Weights of a small image classifier: arch densenet.
Rows from block 6 of a small image classifier, named by matrix and row number. Rows with one number belong to one channel. Each number is 200 + 20 x the weight over its row's rms, rounded and kept within 0 to 999. All counts start at 0. After the name is the row's rms in percent of the matrix's.
After each channel's rows are labels from the 100 images, of 14976, where the channel reaches its highest value: "responds to" is what is common among them. Only what is clearly more common there than usual is listed. The data: telescope images of galaxies (Galaxy Zoo DECaLS). In brackets: how many of the 100, against the usual share in percent.
# conv1: bottleneck pointwise conv (model.blocks.7.conv1.weight, 96x128x1x1), inputs 0-127
# conv2: growth 3x3 conv (model.blocks.7.conv2.weight, 24x96x3x3, transposed, each kernel summed), outputs 0-23

conv1.85,100,203,212,203,210,196,179,192,213,200,202,198,196,210,196,199,238,246,202,221,207,212,200,199,193,197,209,188,203,215,190,202,189,191,266,245,292,221,202,200,198,175,210,292,243,203,201,206,221,200,199,204,191,234,188,198,206,213,215,198,197,187,209,199,204,201,209,210,187,197,200,207,224,202,196,201,196,181,184,190,186,223,183,240,217,211,205,190,202,210,231,220,227,199,205,203,240,232,199,189,210,199,206,204,223,209,212,197,203,212,214,195,190,219,210,198,181,204,219,201,250,205,190,203,192,206,211,227,218
conv2.85,099,182,221,233,216,186,178,237,183,180,211,189,198,189,173,235,220,205,218,220,189,195,210,231,191
responds to: roundness: cigar-shaped (45 vs 8.1)

conv1.36,097,195,203,194,204,202,190,286,218,199,196,200,200,209,173,199,160,166,211,226,188,188,201,203,204,215,180,253,205,188,187,204,185,176,169,148,197,212,208,179,173,213,214,197,204,213,205,211,225,219,193,188,259,230,221,208,217,192,225,196,213,223,198,208,238,190,200,229,199,228,226,176,218,203,202,192,263,188,203,210,200,188,186,225,216,180,181,182,191,178,197,162,176,170,175,207,200,183,212,190,201,189,171,219,210,193,201,194,195,200,201,213,220,205,201,191,183,221,226,215,196,208,207,198,199,196,211,207,218
conv2.36,154,223,177,169,188,207,215,177,223,217,186,215,223,217,194,172,175,177,178,179,219,199,193,178,228
responds to: shape: featured or disk (68 vs 30.4); edge-on disk: no (67 vs 24.7); spiral arms: yes (61 vs 18.8)

conv1.50,091,194,210,191,213,197,186,191,225,197,211,195,201,208,198,204,239,249,197,222,194,201,188,201,174,193,195,191,193,206,205,197,188,203,249,237,274,219,200,208,191,184,208,279,241,209,186,205,228,208,193,191,188,232,179,180,206,202,220,194,184,184,197,201,194,209,197,205,195,194,187,194,215,192,180,189,198,177,188,208,169,224,163,246,210,197,202,190,190,200,240,210,216,187,175,201,236,223,192,177,213,198,208,200,221,214,212,187,205,215,216,204,200,230,212,196,188,193,197,195,261,204,185,212,196,218,209,235,223
conv2.50,096,191,215,241,214,190,190,236,197,192,221,185,196,184,186,239,220,217,235,214,183,191,207,223,190
responds to: roundness: cigar-shaped (43 vs 8.1)

conv1.84,094,192,207,197,204,197,189,275,226,198,201,196,195,211,172,192,150,171,207,224,189,190,206,200,211,210,183,262,192,192,185,206,184,181,163,145,198,213,194,186,174,214,201,198,212,212,205,212,213,218,195,194,256,228,215,203,218,190,229,196,199,232,201,209,239,195,198,231,196,224,232,180,218,196,199,183,254,194,206,203,198,187,187,221,234,181,180,177,203,180,206,157,179,176,180,206,205,182,211,186,208,186,174,216,212,192,205,195,194,206,203,219,227,206,209,191,184,218,225,210,196,211,212,197,195,197,210,209,216
conv2.84,155,224,179,170,184,210,217,176,225,220,186,212,223,215,194,173,172,179,180,179,217,197,188,179,226
responds to: shape: featured or disk (68 vs 30.4); edge-on disk: no (67 vs 24.7); spiral arms: yes (62 vs 18.8)

conv1.19,093,195,204,207,209,203,193,283,220,206,186,204,200,211,170,188,162,164,212,222,192,200,207,191,205,223,184,243,207,192,200,186,186,192,162,138,189,218,198,188,180,219,208,192,211,217,203,210,217,219,203,199,262,226,210,199,221,188,225,203,204,220,211,205,239,196,205,233,192,216,215,184,222,192,203,201,251,196,216,199,203,199,180,221,216,186,179,181,185,183,210,169,201,168,161,200,200,196,209,175,202,196,179,214,201,187,203,191,187,200,194,228,227,205,227,189,185,228,230,228,194,222,203,197,189,194,203,201,214
conv2.19,143,224,181,170,185,210,216,176,223,215,185,216,222,218,194,171,174,178,173,182,217,202,188,180,227
responds to: edge-on disk: no (66 vs 24.7); spiral arms: yes (60 vs 18.8); bar: no (48 vs 12.9)

conv1.81,092,190,209,193,212,193,192,282,215,212,201,200,188,208,169,188,167,162,209,215,190,204,210,194,208,212,194,245,196,191,202,190,202,192,159,153,189,212,200,193,193,227,211,177,195,208,208,202,221,208,208,205,263,226,221,214,218,188,232,212,206,222,196,200,228,203,198,222,192,216,214,187,214,188,208,201,259,217,204,196,208,198,169,212,223,186,200,174,179,193,199,169,202,171,166,193,196,206,208,179,191,199,183,206,199,183,189,194,186,201,194,230,235,201,223,188,177,236,234,234,184,238,208,203,201,196,214,198,207
conv2.81,145,224,181,169,189,208,218,178,225,217,185,217,222,219,193,174,175,174,172,183,218,203,194,180,226
responds to: edge-on disk: no (63 vs 24.7); spiral arms: yes (58 vs 18.8); spiral winding: tight (38 vs 6.8)

conv1.78,093,192,170,200,210,187,207,239,202,195,183,195,174,197,197,206,180,187,227,210,192,207,182,178,185,242,193,241,197,198,211,186,189,206,194,163,194,207,192,198,170,186,207,191,182,191,190,189,215,192,206,219,233,217,190,185,218,194,214,204,194,231,198,198,223,151,197,210,198,208,212,200,227,192,187,181,214,196,226,202,180,202,181,202,185,187,184,199,183,193,202,175,212,157,161,200,191,195,204,178,184,205,191,186,187,196,194,199,196,200,201,246,229,202,261,203,177,261,252,251,183,261,211,202,198,200,209,201,190
conv2.78,101,209,192,170,177,203,202,170,208,200,182,205,204,203,199,176,158,171,157,188,203,196,173,177,211
responds to: edge-on disk: no (80 vs 24.7); spiral arms: yes (69 vs 18.8); spiral winding: tight (44 vs 6.8)

conv1.70,103,198,204,197,216,206,208,185,192,203,203,202,209,196,188,222,158,169,210,187,215,194,205,202,197,207,194,208,200,201,191,217,196,223,185,180,183,205,198,186,186,189,205,165,164,205,190,192,182,206,212,202,201,201,192,190,199,182,187,209,207,211,212,206,200,204,196,198,223,198,210,228,194,205,196,185,190,189,232,206,179,184,205,160,188,259,248,234,180,258,187,244,194,208,207,204,184,201,192,237,183,242,251,172,181,215,223,220,242,226,210,171,195,218,190,238,226,186,206,181,184,181,166,235,230,228,192,192,234
conv2.70,113,203,211,211,189,271,219,181,212,228,193,193,177,195,219,185,203,210,208,204,186,194,190,175,188
responds to: edge-on disk: no (64 vs 24.7); spiral arms: yes (57 vs 18.8); spiral winding: tight (47 vs 6.8)

conv1.25,090,180,208,198,215,191,182,192,222,191,210,196,197,210,192,199,231,243,183,233,193,196,184,206,173,187,201,179,198,208,194,185,188,193,238,237,257,228,202,195,192,171,209,271,238,212,188,220,225,205,193,181,186,233,170,172,218,187,228,192,190,174,198,202,198,220,200,213,188,186,181,182,222,189,170,186,185,178,182,205,173,207,186,238,211,197,196,190,194,192,231,200,217,175,176,209,243,216,190,186,214,189,195,202,223,201,218,192,208,209,220,196,195,224,204,199,184,205,206,192,262,208,192,205,187,206,214,244,218
conv2.25,099,195,214,240,212,194,191,236,199,195,226,187,192,185,194,243,217,220,236,210,185,192,203,225,190
responds to: roundness: cigar-shaped (43 vs 8.1)

conv1.22,102,207,218,202,224,198,182,184,210,199,194,208,189,202,196,207,239,246,212,225,219,223,199,189,196,206,213,180,199,214,198,199,183,192,277,241,302,237,203,197,193,195,212,269,225,202,195,211,216,201,208,209,192,242,195,193,209,203,210,204,196,193,202,196,206,191,203,209,201,203,201,211,217,203,203,211,191,195,188,194,195,230,198,238,206,207,197,195,187,211,215,211,231,202,202,205,228,251,198,187,203,206,210,204,222,209,209,200,196,201,206,193,192,216,204,183,178,196,198,189,255,201,181,202,192,200,200,230,194
conv2.22,102,183,217,233,214,186,169,237,184,173,212,200,206,199,184,237,222,208,220,215,202,202,211,234,203
responds to: roundness: cigar-shaped (43 vs 8.1)

conv1.23,095,197,175,200,211,203,187,239,210,190,194,201,190,197,205,193,182,180,229,208,200,204,164,195,174,245,188,275,204,194,187,173,185,201,188,161,190,205,203,191,179,183,201,189,194,201,200,206,211,202,197,202,232,222,188,187,217,192,211,193,202,265,202,204,236,173,205,209,199,230,238,192,216,197,169,170,226,187,230,188,179,198,169,206,185,189,185,200,182,184,185,198,200,174,173,205,182,188,200,173,184,207,184,187,186,205,206,204,204,207,200,222,229,212,245,213,191,235,239,229,169,246,197,210,204,201,216,215,205
conv2.23,133,205,183,176,162,211,193,174,203,195,186,209,205,210,204,179,170,182,171,182,208,198,154,174,217
responds to: shape: featured or disk (81 vs 30.4); edge-on disk: no (80 vs 24.7); spiral arms: yes (68 vs 18.8)

conv1.55,104,242,205,205,197,202,217,205,212,191,203,197,192,211,223,219,216,213,258,220,237,230,177,189,187,249,195,207,198,230,228,216,221,248,216,191,213,190,204,234,225,185,191,215,203,199,208,198,223,201,197,260,197,217,185,192,219,230,218,184,201,235,206,193,221,203,203,215,234,214,252,232,217,242,168,186,202,221,235,217,178,178,193,165,199,195,196,194,207,199,176,203,216,217,198,198,184,201,197,200,175,196,205,198,168,207,214,216,207,216,206,215,224,216,225,213,191,225,221,224,194,225,201,202,209,199,216,212,222
conv2.55,064,187,224,191,168,219,181,173,184,182,185,203,183,197,216,184,184,185,189,217,201,210,140,188,194
responds to: spiral arms: yes (54 vs 18.8); bar: no (41 vs 12.9); spiral winding: tight (37 vs 6.8)

conv1.74,097,213,149,195,193,199,207,206,213,176,152,197,159,212,222,209,221,214,246,222,204,220,183,171,175,244,186,203,185,209,212,205,186,213,236,200,228,190,195,216,187,165,180,234,219,194,191,195,227,198,188,255,201,219,171,187,203,210,215,173,193,228,188,196,211,143,202,202,212,206,230,203,220,204,180,189,196,200,221,213,177,187,203,161,205,199,202,213,205,195,181,195,221,227,218,207,191,205,202,193,177,205,208,207,175,196,198,186,182,189,192,226,221,201,230,195,163,231,235,222,209,238,189,193,192,187,222,199,190
conv2.74,063,177,218,207,175,191,176,192,176,172,185,185,188,187,196,195,172,171,169,211,190,197,154,197,185
responds to: edge-on disk: no (81 vs 24.7); spiral arms: yes (75 vs 18.8); spiral winding: tight (59 vs 6.8)

conv1.18,094,200,168,210,211,206,199,242,210,202,163,218,171,197,214,199,194,203,233,216,191,213,172,179,179,251,198,233,200,205,213,188,190,207,212,181,201,202,193,195,189,187,203,199,195,185,195,187,215,193,213,230,233,223,184,182,210,208,217,215,196,249,198,191,221,157,202,205,195,210,226,192,225,193,179,179,200,208,228,199,179,190,177,194,191,199,196,206,181,202,193,173,213,179,166,206,183,205,196,179,184,202,187,185,182,195,198,187,183,197,203,234,233,198,262,200,174,255,248,243,184,252,196,202,192,184,215,199,181
conv2.18,085,202,196,177,168,204,194,174,200,193,183,207,202,201,199,178,161,171,159,193,202,192,155,187,209
responds to: edge-on disk: no (81 vs 24.7); spiral arms: yes (74 vs 18.8); spiral winding: tight (47 vs 6.8)

conv1.89,088,194,204,203,210,206,193,188,215,193,207,194,208,217,196,196,228,252,205,228,190,216,184,212,178,198,210,191,204,206,208,198,182,197,253,248,277,219,197,198,188,174,205,277,241,214,200,212,218,198,193,202,194,226,178,177,219,198,218,188,196,172,204,205,202,210,192,217,185,193,193,195,217,197,187,200,191,185,172,209,169,216,171,237,213,198,200,183,185,192,232,213,214,192,172,200,239,228,190,184,215,200,198,205,232,194,204,187,201,205,205,195,191,217,212,206,178,200,198,195,257,211,182,201,194,204,209,237,224
conv2.89,097,195,217,242,214,187,196,237,200,200,224,180,198,183,196,240,217,217,234,214,181,192,202,220,190
responds to: roundness: cigar-shaped (43 vs 8.1)

conv1.82,116,178,196,204,220,200,197,183,205,234,196,217,185,206,166,202,187,201,148,199,191,167,214,188,202,152,217,158,202,185,209,212,192,193,199,211,196,226,206,183,180,205,222,197,206,214,194,219,198,215,222,141,198,206,201,209,213,163,208,232,204,148,213,212,184,204,207,215,192,172,146,183,206,178,212,203,190,183,165,201,204,208,188,217,205,209,207,195,180,213,206,216,212,195,183,198,233,208,198,196,223,201,207,194,217,195,184,184,196,183,193,162,155,187,168,199,172,167,164,169,215,170,167,191,187,188,160,209,186
conv2.82,063,215,196,225,233,192,212,226,212,219,219,197,214,205,215,246,216,231,216,190,204,208,240,206,198
responds to: roundness: round (56 vs 20.3)

conv1.7,097,210,221,210,215,202,213,225,212,223,203,218,186,201,229,198,223,224,227,204,207,215,201,199,192,240,218,216,210,209,229,203,225,217,202,200,199,212,192,211,232,193,209,187,177,190,202,204,207,198,232,222,218,211,206,201,218,223,212,228,203,231,189,199,209,201,207,213,210,224,222,202,217,220,192,192,210,233,203,205,192,191,183,195,191,198,196,202,191,200,205,153,226,163,165,201,189,207,215,177,174,196,195,203,172,192,185,185,182,178,192,236,229,186,253,180,153,253,259,249,191,252,219,188,185,191,204,186,190
conv2.7,067,217,209,177,170,209,219,167,221,215,171,196,207,196,179,178,158,177,179,208,199,198,175,183,207
responds to: spiral arms: yes (59 vs 18.8); bar: no (49 vs 12.9); spiral winding: tight (41 vs 6.8)

conv1.8,101,183,222,194,220,199,227,226,203,216,193,203,186,194,156,202,186,187,188,203,191,191,250,197,253,197,214,178,196,195,228,215,193,205,181,187,186,211,194,180,188,252,210,177,184,193,202,199,207,202,215,196,238,209,251,251,203,170,208,218,192,179,202,200,213,197,188,208,189,203,190,179,198,184,242,253,224,194,169,208,256,216,186,228,207,226,221,202,181,228,211,176,221,174,171,193,223,237,195,185,200,215,226,196,213,191,186,185,179,179,191,204,197,182,211,183,177,219,203,205,196,214,188,196,202,194,180,190,188
conv2.8,116,213,199,169,227,204,222,178,216,219,173,204,210,204,173,167,185,161,168,198,205,198,223,205,209
responds to: spiral arms: yes (40 vs 18.8); spiral winding: tight (29 vs 6.8)

conv1.27,110,185,213,199,211,205,214,234,210,218,195,206,191,212,170,195,189,193,191,215,186,193,247,194,259,187,217,197,201,193,219,213,200,195,191,192,194,211,196,192,201,280,205,191,197,214,211,210,221,206,220,182,237,219,278,266,215,187,220,221,200,185,198,207,212,196,193,219,187,206,189,190,210,195,246,237,224,209,181,205,270,202,193,227,219,219,219,195,194,220,202,181,207,178,178,199,228,218,196,194,213,213,210,205,206,184,192,192,183,191,186,203,204,188,199,185,195,202,204,202,188,204,196,197,204,188,189,190,197
conv2.27,118,217,194,167,219,209,223,178,219,222,176,207,218,206,175,164,185,161,176,194,206,196,220,203,213
responds to: spiral arms: yes (42 vs 18.8); spiral winding: tight (30 vs 6.8)

conv1.73,098,191,207,191,205,208,208,178,199,185,200,187,200,195,179,210,155,163,188,186,202,184,185,204,187,185,183,197,196,197,192,212,200,226,177,167,161,187,204,186,178,188,191,162,162,194,198,190,191,204,191,178,202,186,185,184,191,179,185,186,195,195,203,204,180,203,191,194,219,192,188,203,182,205,193,182,183,183,209,211,185,197,208,176,179,244,256,234,168,253,182,234,204,214,209,216,195,209,188,239,191,238,250,165,181,220,218,223,229,224,211,175,192,221,182,237,212,186,186,173,183,185,164,225,219,219,192,201,221
conv2.73,079,199,217,217,179,267,220,189,208,239,192,195,182,197,220,198,205,207,200,211,191,195,180,181,188
responds to: edge-on disk: no (68 vs 24.7); spiral arms: yes (59 vs 18.8); spiral winding: tight (47 vs 6.8)

conv1.3,102,173,189,195,211,188,169,179,214,198,202,192,194,222,178,164,209,231,158,226,159,180,180,206,175,165,208,174,203,186,186,151,186,167,224,224,237,221,202,189,191,172,205,235,217,207,199,210,224,216,191,156,192,226,183,169,217,195,219,196,204,165,208,216,178,210,195,228,171,172,160,170,224,173,166,178,184,179,157,206,178,191,180,228,225,203,207,188,174,209,200,205,208,196,175,203,214,215,190,180,204,212,203,206,205,201,187,189,192,205,192,193,194,204,190,196,177,188,196,190,244,191,185,203,206,198,212,219,190
conv2.3,123,216,196,240,187,208,223,220,224,229,216,186,196,189,208,236,208,228,243,196,188,196,184,194,196
responds to: roundness: cigar-shaped (36 vs 8.1)

conv1.14,105,223,186,196,188,192,215,200,202,169,187,185,177,213,200,220,199,209,234,214,228,213,181,188,179,239,181,221,197,219,218,222,189,239,233,186,208,189,189,211,189,178,183,224,225,199,197,195,223,199,176,223,203,217,182,178,213,212,219,166,194,239,193,202,217,187,193,208,230,211,232,223,221,223,181,186,195,190,262,212,178,174,207,151,219,209,198,196,226,205,192,208,208,215,217,186,172,187,201,206,158,202,208,213,157,202,211,215,220,224,203,222,234,223,219,228,231,222,228,219,175,212,214,207,204,194,215,192,232
conv2.14,085,187,209,192,177,236,197,171,191,200,186,183,168,182,222,189,172,193,184,204,178,183,165,175,178
responds to: edge-on disk: no (74 vs 24.7); spiral arms: yes (69 vs 18.8); spiral winding: tight (45 vs 6.8)

conv1.33,098,217,178,190,198,194,208,213,211,191,174,201,177,198,241,203,234,227,266,232,211,232,179,187,183,243,203,198,184,215,219,195,206,220,241,203,228,188,183,217,207,181,183,225,209,176,185,184,227,194,206,280,192,217,179,179,207,227,217,196,194,231,181,186,216,172,193,197,207,212,241,216,222,215,182,189,199,214,217,204,175,187,197,180,189,202,198,213,195,197,184,195,220,209,198,199,184,212,201,202,173,198,197,188,172,202,199,182,181,206,201,216,214,211,240,203,171,228,233,229,207,239,201,198,184,193,210,212,194
conv2.33,066,185,225,200,169,197,177,186,181,176,176,202,192,193,188,199,179,183,188,215,202,212,137,203,197
responds to: edge-on disk: no (77 vs 24.7); spiral arms: yes (72 vs 18.8); spiral winding: tight (55 vs 6.8)

conv1.52,086,182,196,187,204,199,168,184,217,179,203,195,198,221,183,179,240,240,173,233,187,190,174,213,185,185,196,188,199,196,200,165,176,178,242,232,252,216,192,194,187,186,195,256,246,215,205,217,226,204,176,175,181,237,183,187,208,183,228,171,188,172,203,211,189,204,200,226,181,185,172,180,230,183,180,187,169,177,168,203,182,197,195,236,220,195,208,188,188,197,215,195,204,189,196,217,226,218,187,187,205,216,212,209,212,197,192,187,188,193,193,194,199,203,190,197,172,201,206,205,271,204,197,199,181,196,205,216,189
conv2.52,097,206,196,242,184,207,216,221,213,216,224,178,188,179,209,228,215,227,242,195,178,188,183,192,187
responds to: roundness: cigar-shaped (37 vs 8.1)

conv1.39,102,188,206,200,211,191,212,192,190,185,208,189,207,192,174,218,163,156,214,195,215,191,201,199,188,214,190,222,203,203,204,216,198,228,195,171,179,207,208,186,188,186,191,167,169,204,204,199,189,207,198,208,210,191,186,188,212,169,187,191,202,221,210,196,213,210,202,201,216,203,221,219,186,199,194,179,197,195,230,204,185,169,204,169,193,240,229,215,187,243,177,242,175,197,209,200,181,196,187,231,185,225,237,165,175,207,233,235,244,233,211,166,200,236,186,239,240,187,198,183,188,179,154,230,232,216,208,207,234
conv2.39,131,199,207,202,190,275,217,173,209,222,191,199,177,196,220,184,199,208,203,197,187,196,194,176,189
responds to: spiral arms: yes (59 vs 18.8); bar: no (49 vs 12.9); spiral winding: tight (46 vs 6.8)

conv1.16,099,189,202,187,215,193,204,179,185,223,210,212,191,201,171,209,147,152,186,175,200,181,201,188,200,178,220,178,195,183,213,212,194,212,174,154,167,226,194,189,194,200,201,162,166,183,211,185,192,196,227,168,203,188,187,190,191,184,196,230,192,174,192,187,177,209,200,196,204,182,175,190,195,193,190,192,183,198,171,202,189,217,199,172,174,235,239,216,164,234,176,206,239,210,197,213,201,250,196,215,198,233,232,152,191,202,187,184,174,186,193,195,198,180,210,188,163,199,213,201,209,218,162,202,202,198,179,178,172
conv2.16,055,210,246,213,200,213,224,210,209,228,177,212,226,215,195,234,209,203,197,229,219,226,177,215,213
responds to: spiral arms: yes (41 vs 18.8); spiral winding: tight (29 vs 6.8)

conv1.58,102,206,219,203,218,206,178,184,208,195,195,207,198,192,204,208,232,249,212,222,210,218,201,202,191,203,195,179,201,220,198,203,187,194,276,238,302,225,199,196,191,195,207,276,229,195,197,193,219,202,205,213,174,234,193,194,216,211,216,205,203,195,188,199,212,195,202,208,196,209,201,206,219,205,198,204,195,184,191,183,194,228,202,232,204,199,200,196,207,206,217,206,228,199,215,187,223,253,200,189,206,213,211,204,219,201,214,201,195,204,207,190,181,210,208,197,179,196,198,195,258,207,180,204,197,205,202,230,199
conv2.58,108,182,217,231,219,181,171,238,184,172,213,198,203,197,181,234,222,203,215,214,197,201,212,233,197
responds to: roundness: cigar-shaped (44 vs 8.1)

conv1.90,103,244,220,206,190,203,212,192,211,178,210,193,214,203,231,204,240,235,237,222,227,236,179,203,173,223,196,193,197,224,232,211,212,224,236,214,243,183,201,239,215,169,172,242,229,198,201,189,219,195,182,251,177,225,170,185,201,252,208,186,209,208,191,197,211,216,200,207,218,203,222,233,227,234,174,187,195,225,207,215,180,199,194,176,207,201,205,192,206,198,194,205,216,210,198,187,176,209,192,204,167,197,209,200,175,213,222,214,215,214,216,211,207,220,219,222,183,216,215,217,220,227,185,210,206,211,215,230,210
conv2.90,073,171,227,215,176,191,175,198,175,162,195,197,178,191,185,207,194,192,196,221,191,208,151,212,184
responds to: roundness: cigar-shaped (47 vs 8.1)

conv1.59,090,186,219,195,213,200,181,182,224,196,204,204,201,209,195,192,230,240,186,234,189,195,187,205,183,185,203,191,205,199,197,185,185,187,244,235,259,218,209,191,191,179,207,262,235,208,193,215,234,204,198,183,194,238,181,177,218,198,216,198,209,172,203,207,187,209,199,219,188,178,179,176,226,185,176,176,191,176,167,214,173,197,163,254,201,198,191,185,183,204,214,194,202,179,167,200,236,222,196,172,222,210,213,205,230,196,212,191,205,205,214,193,193,219,189,198,178,191,204,196,264,203,190,204,200,190,202,227,221
conv2.59,091,201,207,247,205,202,197,237,210,206,223,188,198,190,204,242,215,225,240,208,184,192,197,221,195
responds to: roundness: cigar-shaped (40 vs 8.1)

conv1.65,108,182,181,205,209,202,175,170,204,187,198,193,199,209,180,168,210,224,151,219,164,178,168,199,172,147,198,165,201,171,182,149,183,159,227,228,234,210,199,195,184,178,203,222,212,209,203,202,209,201,188,148,189,214,179,177,205,193,218,192,198,157,208,206,177,199,199,211,160,156,148,161,220,176,177,174,176,176,162,200,165,198,184,204,225,204,206,190,185,203,189,213,212,196,185,196,184,201,192,200,195,203,206,207,189,194,180,195,188,193,190,191,201,177,194,200,202,194,200,200,223,200,188,197,194,199,217,194,192
conv2.65,136,220,195,236,185,215,229,208,225,229,216,184,193,189,210,226,216,230,241,195,186,190,185,186,193
responds to: roundness: cigar-shaped (41 vs 8.1)

conv1.17,103,192,211,202,206,206,214,206,187,191,203,196,205,205,173,215,163,155,216,187,221,186,190,194,188,214,184,211,208,203,201,221,202,226,185,164,181,214,202,183,190,183,203,175,166,207,199,207,178,204,202,203,204,191,187,186,205,173,190,187,202,220,207,202,203,203,199,190,218,202,211,222,183,205,190,181,195,187,229,201,186,176,208,169,186,242,241,224,166,238,183,235,180,210,199,210,184,203,193,235,191,228,237,168,179,201,223,232,242,219,211,164,201,222,184,238,237,185,187,174,175,165,154,219,229,218,194,206,242
conv2.17,127,201,205,203,192,276,215,174,209,224,198,197,178,196,224,189,198,209,202,198,189,196,196,176,190
responds to: spiral arms: yes (56 vs 18.8); bar: no (46 vs 12.9); spiral winding: tight (44 vs 6.8)

conv1.66,101,153,200,197,222,200,180,185,220,212,210,207,197,211,179,188,219,218,167,224,162,173,167,203,170,180,202,181,212,183,206,173,184,181,217,228,240,226,213,197,190,168,223,227,224,215,197,212,221,214,199,158,199,231,177,169,224,174,220,191,205,174,203,215,184,205,202,223,178,175,174,158,221,163,163,174,192,188,163,192,170,180,181,231,206,209,211,190,189,199,197,189,217,195,182,203,230,218,189,173,211,202,198,199,218,194,190,179,202,192,203,202,191,206,194,196,169,194,209,196,258,202,188,184,186,190,204,225,200
conv2.66,096,214,200,249,199,196,210,234,214,215,232,198,199,197,211,248,211,225,231,199,196,206,200,208,192
responds to: roundness: cigar-shaped (33 vs 8.1)

conv1.88,093,210,180,202,212,207,192,250,206,198,196,198,188,198,200,190,177,182,221,209,197,199,178,203,182,239,183,291,209,191,186,188,181,198,176,155,201,209,210,186,178,187,207,181,189,202,206,199,210,197,194,204,239,214,192,185,216,194,215,204,203,258,198,204,238,180,201,207,200,218,231,183,215,201,182,177,226,201,221,206,188,191,192,208,191,184,179,192,189,181,202,179,196,163,171,207,185,199,204,183,183,201,177,195,184,201,201,198,205,203,211,232,242,209,238,213,197,242,243,240,185,239,215,212,203,202,214,203,209
conv2.88,145,212,182,172,170,207,203,174,213,203,185,212,212,214,201,177,164,183,171,180,212,198,166,174,221
responds to: shape: featured or disk (77 vs 30.4); edge-on disk: no (76 vs 24.7); spiral arms: yes (66 vs 18.8)

conv1.80,102,211,221,205,222,198,184,181,210,194,198,207,204,198,203,202,232,250,215,221,211,216,207,194,194,205,200,179,202,216,203,206,186,194,283,233,297,227,195,199,198,186,208,273,233,199,192,193,215,201,203,217,180,236,192,194,209,204,216,200,196,199,194,201,210,191,195,211,210,201,207,206,216,206,202,206,191,183,187,197,195,228,201,234,204,207,208,200,200,208,212,208,233,205,198,201,221,241,199,187,208,214,210,207,222,211,207,199,189,199,212,192,189,214,206,189,173,189,201,199,264,202,182,203,201,206,201,238,190
conv2.80,106,182,218,234,218,189,172,236,184,172,212,197,205,198,186,237,221,208,217,218,199,197,211,234,200
responds to: roundness: cigar-shaped (44 vs 8.1)